{"model": "image classifier", "crop_scale_min": 0.5, "activation": "gelu", "parallel_block": false}
Rows from block 7 of a small image classifier, named by matrix and row number. Rows with one number belong to one neuron. Each number is 128 + 24 x the weight over its row's rms, rounded and kept within 0 to 255. All counts start at 0. Numbers have three digits each.
Before each neuron's rows are labels from the 100 images, of 14976, where the neuron reaches its highest value: "strongest on" is what is common among them; "patch colour" is the nearest of a few named colours to the mean colour under the peak. Only what is clearly more common there than usual is listed. The data: stained colorectal tissue patches (NCT-CRC-HE-100K). In brackets: how many of the 100, against the usual share in percent.
# fc1: MLP up (model.blocks.7.mlp.fc1.weight, 512x128), inputs 64-127
# fc2: MLP down (model.blocks.7.mlp.fc2.weight, 128x512, transposed), outputs 64-127

strongest on: tissue: cancer-associated stroma (44 vs 10.8); tissue: smooth muscle (34 vs 13.5)
patch colour: pink (75 vs 39.5)
fc1.179:114154129110122118136114139128118101144123126131152102116105126136165151073153120149125131133165125104122125128110119131138129108126114132106173099103122124041164110144125127096089107102113141
fc2.179:128139112153130130140152149120152156143130122075128107129118119120084128196154091149151125120131175158151140103124147134146129107101162133149108159122111115133117123116091171102140135140106136

strongest on: tissue: debris (52 vs 11.1)
patch colour: grey (56 vs 22)
fc1.142:135116110107106172150103171121077148128136144154159129124146151141143088146153137104117116130108111143190123159122086115114158129150148131120138160118088116120120138133159171188130123175118150
fc2.142:119158090092115075149121142132099121097122128106139116145136092114152130120130155128134143138123153094130113148130182136111127128114104125124112094109104082122159117162140138107130113177130187

strongest on: tissue: mucus (94 vs 9)
patch colour: pink (99 vs 39.5)
fc1.240:129154127126120113122155178166124147108099138134134074082140175133139155142134123102135109151110090136124156117116110089138129123117175138109096146129091156116156146138150123166145144131117152
fc2.240:133150094128135127133104123116125114075126127160052081077119120146101119165110080140142137135127140135156121101137169117158115102153129119130156099147106128126126109138189140117137136149127156

strongest on: tissue: lymphocytes (93 vs 11.4)
patch colour: grey (57 vs 22); brown (39 vs 11.3)
fc1.374:129126139140096149167106176118076105142091155169188128115132158127112103142149163124100116157127132110154170144105090124128169137147140130126126151118105122110134143122167165179130128166109135
fc2.374:131147115114130086138122141140110127104124125120166099144148094114149113100111144125138127144122143091108106124132171138125122116111114123120116088109136057115125125144148128135136123147126197

strongest on: tissue: mucus (51 vs 9)
patch colour: white (88 vs 25.1)
fc1.253:112121126089132142128121169153127140104104146093118090117111145120148110124114104104129133162150095167133156141115140101152139123105153132132142149143129161132180152159150136182131139125118115
fc2.253:146151109090114160126124121122105134055171128097092118114118108130133057147094155127139126131101158163139123111125122114149122110120148116113122094127162113137128147140091137144134149157127105

strongest on: tissue: tumour epithelium (54 vs 14.8)
patch colour: grey (53 vs 22)
fc1.355:107116111163113154160059097121117128154161159115111137086162165134178098087131086097144124147138119145140112165122094124115155150143128122161155135134123075126127154138196138147133099138120124
fc2.355:125139115144117114144140118119139135155132107126113122140144136145087168153159094146149115131129091133139135123111130139142118127137193143114042184128140168133140118118064134122129116126129088

strongest on: tissue: tumour epithelium (54 vs 14.8)
patch colour: pink (66 vs 39.5)
fc1.101:212149077158136128109137144151142110148140122135135116156095132145151103080133135139151129119124133130121126153138075113162131122117110127106154101144094149128077146141140179160115111113116136
fc2.101:108086114172135155148113134092105163140109111193129148150145183123160145127106131131110126127136153111173134146137096156132119107117149164143109181100114148125159116171120140162137103119120124

strongest on: tissue: tumour epithelium (94 vs 14.8)
patch colour: pink (64 vs 39.5)
fc1.115:173150125127116152094145117158132110150068124143151092087102110109163124091150147127132114133092111107135136139118126120113123167095124123100104136150153154112149079166134151123102175106131158
fc2.115:133168110103122132152126105109134147138140105092075135088107151131096088153133136149099114161132111104120087133141122153135120111128132120112128160168104071132132135114036116177133109114162100

strongest on: tissue: smooth muscle (33 vs 13.5)
patch colour: pink (72 vs 39.5)
fc1.426:142172160094126126126134134111061109143143078135143113126103192125107170147156169115132102145131146109137126127133144144129113188089167169149090176154095137121144097128172121110158166104092142
fc2.426:118083139140144074123142112164147125112159113047107173149134110118117099185100104146128127107127095145095142112136141124090125148124175126104116103129151132133146155122121146105137114152124093

strongest on: tissue: lymphocytes (36 vs 11.4)
patch colour: brown (42 vs 11.3)
fc1.350:122088075135116154162078125153107126124140144157132120132147141125188095099129099132112132155105102109171109144112100076135145116155125110141187149121141078126126136133175120184115109143136146
fc2.350:139123110091133065124125125132128139111129119096135155158133082120109155150128118131170115135121125179108123115124170108127119151111164120132054125137144124130137127109087128103127139132134072

strongest on: tissue: smooth muscle (51 vs 13.5); tissue: cancer-associated stroma (38 vs 10.8)
patch colour: pink (72 vs 39.5)
fc1.470:115168144118135149141102134161127087115120141121133123075134159121153133077130125122094122131170150111125120141101080131164153121117109119130152149132113140054136140142136139116076101125115121
fc2.470:159154127126125094128160141156149135126136116041102137106138095127098106158110097136133114152122154161122166111113174111155130103112120106133077095121128106140156124103105145126123115123119089

strongest on: tissue: adipose tissue (85 vs 10.3)
patch colour: white (99 vs 25.1)
fc1.141:130143120101139163115114148132097156110126150094129085113128121134153127141105107119145126094124108153158136139121120132152128167129140104149109132145131107106157143181122150176138153119126136
fc2.141:105160105116147186157072114113107144094112123149157129121141090115104122088160111111147117142124113116117142137129135144132128118144120121111122119126132070109130111131124124108133119139121122

strongest on: tissue: mucus (33 vs 9)
patch colour: pink (71 vs 39.5)
fc1.137:134113092125101112165114107130101099099131137070122122121100122134104121167147159134123157143137117105141169115098150152130152162153130117132100137128135110106165107131095141122118163166126135
fc2.137:121111142137140143120135108121143125188146122148135154134128138131155135081127120143140092155116126167119127107118121055103131142153152143117129164139144151113138104127192138093097114100141119

strongest on: tissue: adipose tissue (30 vs 10.3)
patch colour: white (75 vs 25.1)
fc1.139:125157139106122136118139101139136113140099106140154111086055149121123148105124128132112117156099094122108143126126149062117141161066137128120087100128146161137155094183158137126134172123117137
fc2.139:111130139093148106141114106131139130104137138080120170121120158133126050205103112130094124138108100124119122135114090175142128128121125110116122154131143098134134119103064141145136123164131111

strongest on: tissue: mucus (64 vs 9)
patch colour: pink (79 vs 39.5)
fc1.67:124137136110110156129158152139125136140128147145152133039151121137113165125138180099109112135077133124085151085103096095150148120139137140104115143140107156119147118130135106132164153124130135
fc2.67:118141125149110091090111127122135126071144112124132075125114061133095156158081095131187151106113076047150123116133155174151126121157153144136129097172110122105135109142156146087125112105131095

strongest on: tissue: cancer-associated stroma (42 vs 10.8); tissue: debris (38 vs 11.1)
patch colour: grey (54 vs 22)
fc1.464:156110072138115167126107127113118107165133102119127080141136097179143133151159165118107114146088134159158143116141135085184119164132185150163113101145119128135098101132132119137119141178107166
fc2.464:106128145164125103109151121118113137130105117077130088127122128122103138153123128147163124138111119131152139122102139187110156136146155104128133168130118082146110112111095122099099125132108133

strongest on: tissue: adipose tissue (59 vs 10.3)
patch colour: white (91 vs 25.1)
fc1.7:134161112119133130112130145131104164117117171097120103113133148104125116142092124100153118093098104151171147144116122112128125136123129095131125123118135119128174152163140128195148146117146155
fc2.7:116165101107129164164104128103108134082115123140137100086136093102099117113136138117147122123124161168131144138118130111140120125114160129120163094129151089115122130120120138094120132187106142

strongest on: tissue: mucus (89 vs 9)
patch colour: pink (99 vs 39.5)
fc1.108:113146135136123098114143176171115158108104145128135061093127187128150142127121124106138124157118075118138150119117124105144115133106190150123106157118109149124154145147120117178135132135135159
fc2.108:129137112144133131142144126124120121084110131154019102071122137131108131175129101142146130147119142159142119103131174125155118106162135131135153098127125149142125124128178135108126131163126150

strongest on: tissue: lymphocytes (68 vs 11.4)
patch colour: grey (77 vs 22)
fc1.180:106156130155127157152065156088104126138111083152127069088075162136181154149178117151140105118136134128119087120122132157131120157134155179158141122135115085095154093146115112098157159123109186
fc2.180:151091136125127162129155134143133146118152113145158199145131134126128089139140110112127141112147150153143109106120135054133111128148173137134125194159138211141144122135144115095133141148159110

strongest on: tissue: debris (55 vs 11.1); tissue: lymphocytes (36 vs 11.4)
patch colour: brown (53 vs 11.3)
fc1.381:115144132105094135142102131167130105139101148127123135122129119120178130130121176142098134126103138159128159101125105087110154126149137115168129155133116147099129127124114120136118129075137130
fc2.381:107110139163109158149157121109135128134127094164148111144109138116131105130160129140139115129134086123113142138110118143104149139151160106154199115145128108117134134108175097149112101100138158

strongest on: tissue: adipose tissue (45 vs 10.3)
patch colour: white (81 vs 25.1)
fc1.203:137158101106132095127134164139120165116102161103118072108117119108168080135111111117149130104111092171159152152122119102120134121115140101148122104131126112130191149155136142193135130105143149
fc2.203:114156106110124174151111130113122123078118102140145114077139103119081128103128138122161115124112171163139132132116136117142120122142142133130175098133162089105128135122109139084147124170132135

strongest on: tissue: cancer-associated stroma (42 vs 10.8); tissue: debris (37 vs 11.1)
patch colour: grey (63 vs 22)
fc1.401:139104079133126132121103096073095136113136137115176117110113105137136112114108119117098166146137114097161133111112146153144137144064158123120135133094142119098163136128129163138104112169130166
fc2.401:115142145137107171153126130108141147122151144145131102083108157117119098164137137123149150167143104144117139109143109165129113140134148136126166173144154100125127134126147138143110137126140131

strongest on: tissue: debris (43 vs 11.1); tissue: cancer-associated stroma (27 vs 10.8)
patch colour: grey (63 vs 22)
fc1.337:140138134151134165116106135141129152156168128184134120068113092164157097092124116132080132145165105122168138100124105098122120148162167120161168118162121136140109127123145130136073126169116144
fc2.337:145154122117130077121164120146146122110084097047114107140141117113090151128137141125154132146118111141077128126100157151123122118142125119121098126135101072099121140113106129085120117127103100

strongest on: tissue: tumour epithelium (93 vs 14.8)
patch colour: grey (49 vs 22)
fc1.64:166146132120128161067154135164120097152083108169164096105081106118148127093129172139115110150110118094123144130128120104117114139084124117093097121126139158109130080150143139117106181121136150
fc2.64:148180097094112132150091104109119139129127101107101120102119129144104096135129154136126110171120118098139091148147109147122119133139153123108153175168095051110126121125045143149131114146148086

strongest on: tissue: adipose tissue (77 vs 10.3)
patch colour: white (82 vs 25.1)
fc1.452:122118080108098081177154106179100119101109112143147090114095124104141138103129098114151149123104075114118151146111152125139126129146131130099130110127113135106128166152151115152134130149128177
fc2.452:137117109098138127114177132117130111073128131123061138108132125161146096204108162140146129116131126193125111118134139117140149106145155146132119115132151167109135134124165145125138143129130080

strongest on: tissue: debris (44 vs 11.1)
patch colour: grey (71 vs 22)
fc1.33:127124126163127162140112127138130152161140135171117112085111092153174098124123127129083121148139125164166126104109126088142117157153162126158177101158111134136106145127154134154070120184112139
fc2.33:125136117107130069113163136130149128120084103070119103154132133126117168118118150130164113156108120144086124136128148148114136115157114115112112121135104073096117146121123132074134124131125111

strongest on: tissue: tumour epithelium (63 vs 14.8)
patch colour: pink (75 vs 39.5)
fc1.132:104131117140104110185129166149139146126106161094127123111135161102140123082138124105140126164139115109142103152122124108135147135137118137143105137110133104136132157165155131186113119087124144
fc2.132:108110103123129103136139148132132110144100115093108077119134070131111183132141118140160127148127139145122115123135178113117131144148184141116096100115099144128144116129097114080139120122121106

strongest on: tissue: mucus (91 vs 9)
patch colour: white (68 vs 25.1)
fc1.56:125122096092142112099138184145115090101110104165122093080095118127157131139149110126144148135098103156120115147129145133121130150137148185141101118154101130135160111165160118155141164118111155
fc2.56:119146126094127151110131120135142130121138121158101195122161125128163125092123117117112125123129144163118104133125112009140136106120142125109135183121108154133120110137191115094132133119124128

strongest on: tissue: cancer-associated stroma (35 vs 10.8); tissue: mucus (33 vs 9)
patch colour: grey (60 vs 22)
fc1.21:120124120140135129118097138101092113121122118156155117125118098148136123069145132150115150149153125118154122145097126141161114126120121124090157125126122090040161104135129139109097099146111157
fc2.21:114142128136124148126116123104139134130161124097113092118128128118110127197134121140164125132128122164162134103126131116142123125124223129147131154122129141125127118128111175098163130145123128

strongest on: tissue: adipose tissue (53 vs 10.3)
patch colour: white (80 vs 25.1)
fc1.414:115100117146100168140123148101082141152111148156133123150100148135095095121151158142121089152092134142154150074100099121111141145147111129095134158081116105111129143133146198179078143129121157
fc2.414:128148116130148091195103144081123098084120119130154104136145049124092153106139147112189123128128111087120132115087122157113109175116121118140152075109096080133143131137129122121138128133118136