config = dict(
    arch='poolformer',
    model='image classifier',
    dataset='stained colorectal tissue patches (NCT-CRC-HE-100K)',
    train_examples=90422,
    image_size=64,
    crop_scale_min=0.5,
    horizontal_flip=True,
    rotation_deg=5,
    color_jitter=0.2,
    cutout=0.25,
    targets=['tissue'],
    num_classes=9,
    norm='layernorm',
    norm_position='pre',
    activation='gelu',
    mlp_ratio=4,
    layer_scale_init=0.01,
    parallel_block=False,
    inner_norm=False,
    patch_size=[4, 4],
    conv_stem=True,
    depths=[4, 7, 4],
    widths=[64, 128, 256],
    mixing='mixup',
    label_smoothing=0.1,
    loss='cross_entropy',
    init='torch_default',
    residual_init='none',
    optimizer='adam_atan2',
    lr=0.0015,
    beta1=0.9,
    beta2=0.98,
    steps=18000,
    batch_size=128,
    epochs=25.5,
    lr_schedule='cosine_restarts',
    final_lr_fraction=0,
    warmup_steps=900,
    weight_decay=0.1,
)
Rows from block 11 of a small image classifier, named by matrix and row number. Rows with one number belong to one neuron. Each number is 500 + 50 x the weight over its row's rms, rounded and kept within 0 to 999. All counts start at 0. Numbers have three digits each.
Before each neuron's rows are labels from the 100 images, of 14976, where the neuron reaches its highest value: "responds to" is what is common among them; "colour at peak" is the nearest of a few named colours to the mean colour under the peak. Only what is clearly more common there than usual is listed. The data: stained colorectal tissue patches (NCT-CRC-HE-100K).
# fc1: MLP up (model.blocks.11.mlp.fc1.weight, 1024x256), inputs 0-63
# fc2: MLP down (model.blocks.11.mlp.fc2.weight, 256x1024, transposed), outputs 0-63

responds to: tissue: smooth muscle
colour at peak: pink
fc1.676:439555471463506481405560460474562505493367473576490493531519493489577571423411530559410506481497416524479451428533447543505532559494557482504465485485457482500412582512454531499549479565608567
fc2.676:503513499506495532621454494537521450482508448486465480562471567522558532500455544498470514508459521544482383623491436589547520422592545480422475521492571558465589453478521442455415451597499429

responds to: tissue: smooth muscle
colour at peak: white
fc1.486:482463467472558449445546545506561488562449554508558567511582490485479585449452480541477490477392473586513498422523492522521479541438563567573460470482498539564473524502450559502550492479633547
fc2.486:420539412531501569454480471463488422513478511367464542507572537440496500524537481602440398537438527570391446522551454500435495549623457476493492453544522398493445521371392457544465511617494477

responds to: tissue: lymphocytes
colour at peak: brown
fc1.154:450524482437541545499549466500544505569480541529495552412540494463476547442483363540585534453473471546471580464517457441474532538455527612481509524500447579551505485539543508494514516466577510
fc2.154:512430554494426479631419531489518485467535527598511453539491500542441465493502500497528501464460449522495497469532462525498559432374527491492463457529397511637501501474431450449479566468492491

responds to: tissue: debris
colour at peak: grey
fc1.526:551496473462565509553567546483537544512509450431481488532458519469530508406575547416412546456386437476530502531554586533503471490487581467508532414462407506447588534482507522487488522585520510
fc2.526:515478561551489498498515531494461434519456531513524485479497440500592598580563488516601571500549544436492497614416468474511472531440479516457522430531474444413488540436440475482423355445494487

responds to: tissue: smooth muscle
colour at peak: brown
fc1.637:429512411469576432432513579485516569520435567481574570512472509563398484487477362502524551476529572518474612525531521535484541552450440498576511398438495574549491501536481551512510570458608513
fc2.637:496425514536486475429505488482579308505562407350468434495491458460519599513492488539544528443514544484545418533532566530510478450512604481461481494536516420449468434482506368449543331533460494

responds to: tissue: smooth muscle
colour at peak: pink
fc1.293:559517371484471545457489399583545571534440506522512478539571505600425496457542514470472599479499583466580526496472480496494517549494521549548418404368387431499510425533474493489555560573506511
fc2.293:451512475470456493514523548494537429462497513449601531459518471480503504527484488447637439506561538502463523507457549477488586565510459517489435510478453495467577510452562519490524478512509390

responds to: tissue: smooth muscle
colour at peak: pink
fc1.605:432508413554463436332470468512569521496383477496480521544552443560440495498471483499531556472522560457464542490504516547510533630502481513547416450409474458447382452544493500483461441621509464
fc2.605:504536635554456470565505488467493515502592511460504491496531613467578538418503515453565491569506420496464458437520453493465482384487465457523460529464509517508498470459514438560456464562519504

responds to: tissue: normal colon mucosa
colour at peak: grey; brown
fc1.96:434474499364564475526530398529535529493511556483495542517530434487462462373482472454399480338557519542578538547466457426474457569351416511497475522484472533529470470509473474416458549453556517
fc2.96:466456449489472510495511466522440546550461521458427555408405386578547578571479493504569456477503472552522439547392485442438507556482467454494576487478436459398413494571496518494517427428496561

responds to: tissue: smooth muscle
colour at peak: pink
fc1.730:494410397441489508292457506446557539565355579515530544498535534544433507454486483528505563498443530510472574509546441546492530578459474531530420475482496474497472425526504566409519517479527529
fc2.730:499671470493476438550563508490513588468609446499516462450524441467482511434504503468646411565484482507530437466497469454494441469495425483512583523506498547488470488491474462609546527536463467

responds to: tissue: debris
colour at peak: grey
fc1.651:559533515578492481490495511611548492585528468488665568476520521519525493479525500409566534521392533440462553467561561490540480473473526468470427468366412505526574495466502441496490468585486460
fc2.651:527402492515519498595393488491544396519428494490502508516496553506536561588511519489396495475446396443477508473503515477483637467562555534466513486489433506545513536567516648484490401431491531

responds to: tissue: lymphocytes
colour at peak: brown
fc1.530:372516504532510408456578491506512541508489490486501565441495427432549575421467364521636533485523454460465494538537496546506461588479507529481493489429427443491388501479499435507477488542533493
fc2.530:488523511454470479618324498524503473460477530564504487519493571460484495490498491501542483519480497496475572407540516492505659503457466477493462518470553513599573509517515559448514529459520410

responds to: tissue: cancer-associated stroma
colour at peak: grey
fc1.245:559345411451465580547490467449501403516439497438467438509492479562526566520562539453470514433487542544578529540460506445597494526539424488465427529553531464505545522513523518364526466562508613
fc2.245:549550455448456507434465502468456512490514552546456530471517423536584503409547498493605538502501509496517493594485544519497581480501526444503536518529528458453465505565498512538426483429513333

responds to: tissue: lymphocytes
colour at peak: brown
fc1.656:439511502528513448469515508554528499507484502485570641469536495485511528482443361497603568492519475480453498499512484480506498587483496553468417510423436517525447491504478376495492478546536451
fc2.656:525506508476469490642357497499507458477493497560541509532491572495516486513486493489487496526483461483452571482527479518501674497439475473486462511492471493632591522501500597463537522461532456

responds to: tissue: cancer-associated stroma
colour at peak: grey
fc1.683:448457399511512504545507590421533418475482486431488483494519482517503489527563495546516476513484519428519488533494501462508491479565542532527525470546446521464496524511546530548461521620479518
fc2.683:579382514437501460488534517480483476472584557512476497469482507479516465403518523459506378384512509485483481565564536427490512478381444451509490518475467413506501465476545510359418518398516468

responds to: tissue: smooth muscle
colour at peak: white
fc1.484:430483437458621437454482436603469516505479567563533573493650432567426572509465484568480443492479486621573488459450416475433548562405493645493527525513466516611438446584440474502603527488597519
fc2.484:533398507496507537491424471533442412473441450386489511550479539537570505546493503460493518468499585550484479612526536511478526456584498443457522457531471477372511521516501498387464417609499448

responds to: tissue: debris; tissue: cancer-associated stroma
colour at peak: grey
fc1.347:533486487471471477558629490515450412543510478441514513499490357560534513563537515498412434465497516434529492539489559459561493539524569492488497516534458562501576575461493487418571399561461466
fc2.347:468468458496501542381390520475426588469451489437512493477578557523483567478487521504513527446545514481532597407427506589470469529414516499526506487551419505408404482470484511542582550332485512

responds to: tissue: normal colon mucosa
colour at peak: grey
fc1.111:565503530578527468456611468563482451570573452422560565487500500416552560506423411506544496517396482481536496525452528443589443479518535523463515480524470503494560587459432411518532440457469455
fc2.111:523584470424509519527498524504496570476579491591516475527532537412491420424470483502480490527508467495531606504532500491484477449474410475502458503514528497581598488549521449544434556474469374

responds to: tissue: mucus
colour at peak: pink
fc1.666:433450429411559451477514471506494474537474578507500543506517538525557613508503445528512478464518421618543536438460422542480541600440510484554466565563513524544497512522469541489538450428668551
fc2.666:524523501502502495541436436458505463474459446506545511510501510569507513605532562510437539510524645483539509507547478516496515513631506445502487508574415469404523478534500554407524385496492497

responds to: tissue: mucus
colour at peak: pink
fc1.478:535487465493490525512607585487518501481506472499503480506512615466472480479541512493479500587386465556531532405495503506484466499557576479534503485480433444516569572479439493504561527587482500
fc2.478:476375488523480452437412522501535521538538525468505470534533527525498516524497474550412549418513518537521571430464473505523509534506497563505466527531447520485501518509478565398549532539497377

responds to: tissue: adipose tissue; tissue: mucus
colour at peak: pink
fc1.90:526486488539541533525503418514509387512526496455520554575576465460487533502454490493447524498424476560559470410415470422616503563491504587522447522574504471513488558529451462517473478536500523
fc2.90:516589548525528507459460473517499610448407483557525533480468454510449534384496464486605498512492608507524431507585463465534597462541474492490477518467473482544405574489542584527512477426520491

responds to: tissue: mucus
colour at peak: pink
fc1.579:439427455543505464579502547459478537487490472495477462569576477522375474530515507567455425555474493515510509459472498375471482523551514553569543498544432644478492507557476475518499585525499504
fc2.579:513377515564473490550466498493530410558616578395460520513461570442558425556518544495403491470522553462509551536602490576457365438528493426479506526535419575495586484451512521427462499540538509

responds to: tissue: normal colon mucosa
colour at peak: pink
fc1.372:432411442463516451425473567482510401494475563512486486446509502513521624505421395613602437485509548526539496546454504555547451529471452476483494417498470493474411401543381415491520485523529538
fc2.372:465447484447497502574635471524520495525419485519524451470487456479576532395486531502496499491557461479548523469433530400566501462538478541487500522526504515418492520450511653445443472428476547

responds to: tissue: adipose tissue
colour at peak: white
fc1.714:518521535636531591484401533507515475564473432468454516492539637543456527527456500468546511583394444457396518492563476528520504501566517517572472411444522574492492518579572540575442467505528518
fc2.714:525434355447474506324522490501512516497496489520457456527509411453471513448513530526468516409536586493498530430570496480526462593439460491534502476503578495484495459513492443430498574446452484

responds to: tissue: lymphocytes; tissue: normal colon mucosa
colour at peak: brown
fc1.552:501541559486476456439499501520518592507516548441540510408462439499485422479469468499597500459533587436423570490583460469467472538481334482533472443419381482511500498526504407513461550522464465
fc2.552:507582518523516495642532471483483409483492554528504501512561600513508561549501491508463544625479433487467368468516490513506609404592656459503498503468406495504535524519512549581558448487477483

responds to: tissue: cancer-associated stroma
colour at peak: pink
fc1.166:523459363468517525475489598418466426531389633494507477415499462571579620514572530482536485463475526475497461512510487490569512508471499558477472507518543459542469514520508553464579444518542671
fc2.166:531531518540486541531543466439431497523647486537514511502524524433476470513526484474513505566548452507474558541462492499533553424531420555523528529532469515418508444487455452555435625563509337

responds to: tissue: adipose tissue
colour at peak: white
fc1.569:401541469486655530432486416581517433531466432540493541537521548575535535500383371523480452520444437469473478486455546473508549479498553520502503490467506559606417529472513517546502479464606536
fc2.569:554436477504468500584416539480531439471526587432475459582469531492445440573550561521483512490531584478478528599513503482525521535492442486505556534536509460510623481537456491499477504549512384

responds to: tissue: debris; tissue: tumour epithelium
colour at peak: grey
fc1.611:483452482532533437406454405610488476503527533485522525388508490449490570480464502570477439503488451506570488526472508522538396561452492543495511482477424445480503485462486355481486457428489466
fc2.611:481664504459502479518511486506517555493564531549451535493537500502500419471518497478539507473493564529504501465498512458495448390537472533548490531516435519399621533504505611510528509586528483

responds to: tissue: mucus
colour at peak: pink
fc1.524:518494448489619542572469463523492448538496512469466507556511581540561528435549545426445494491386459427560453576495500438519529505483512525514475421403467441527540512534496429521475460612501491
fc2.524:498519476487507489507614492450466484523487449526499493497422504511572537533521510525549528496542418514490536561468522523464506524456506535545467459452574485402576555506544443495501480532504480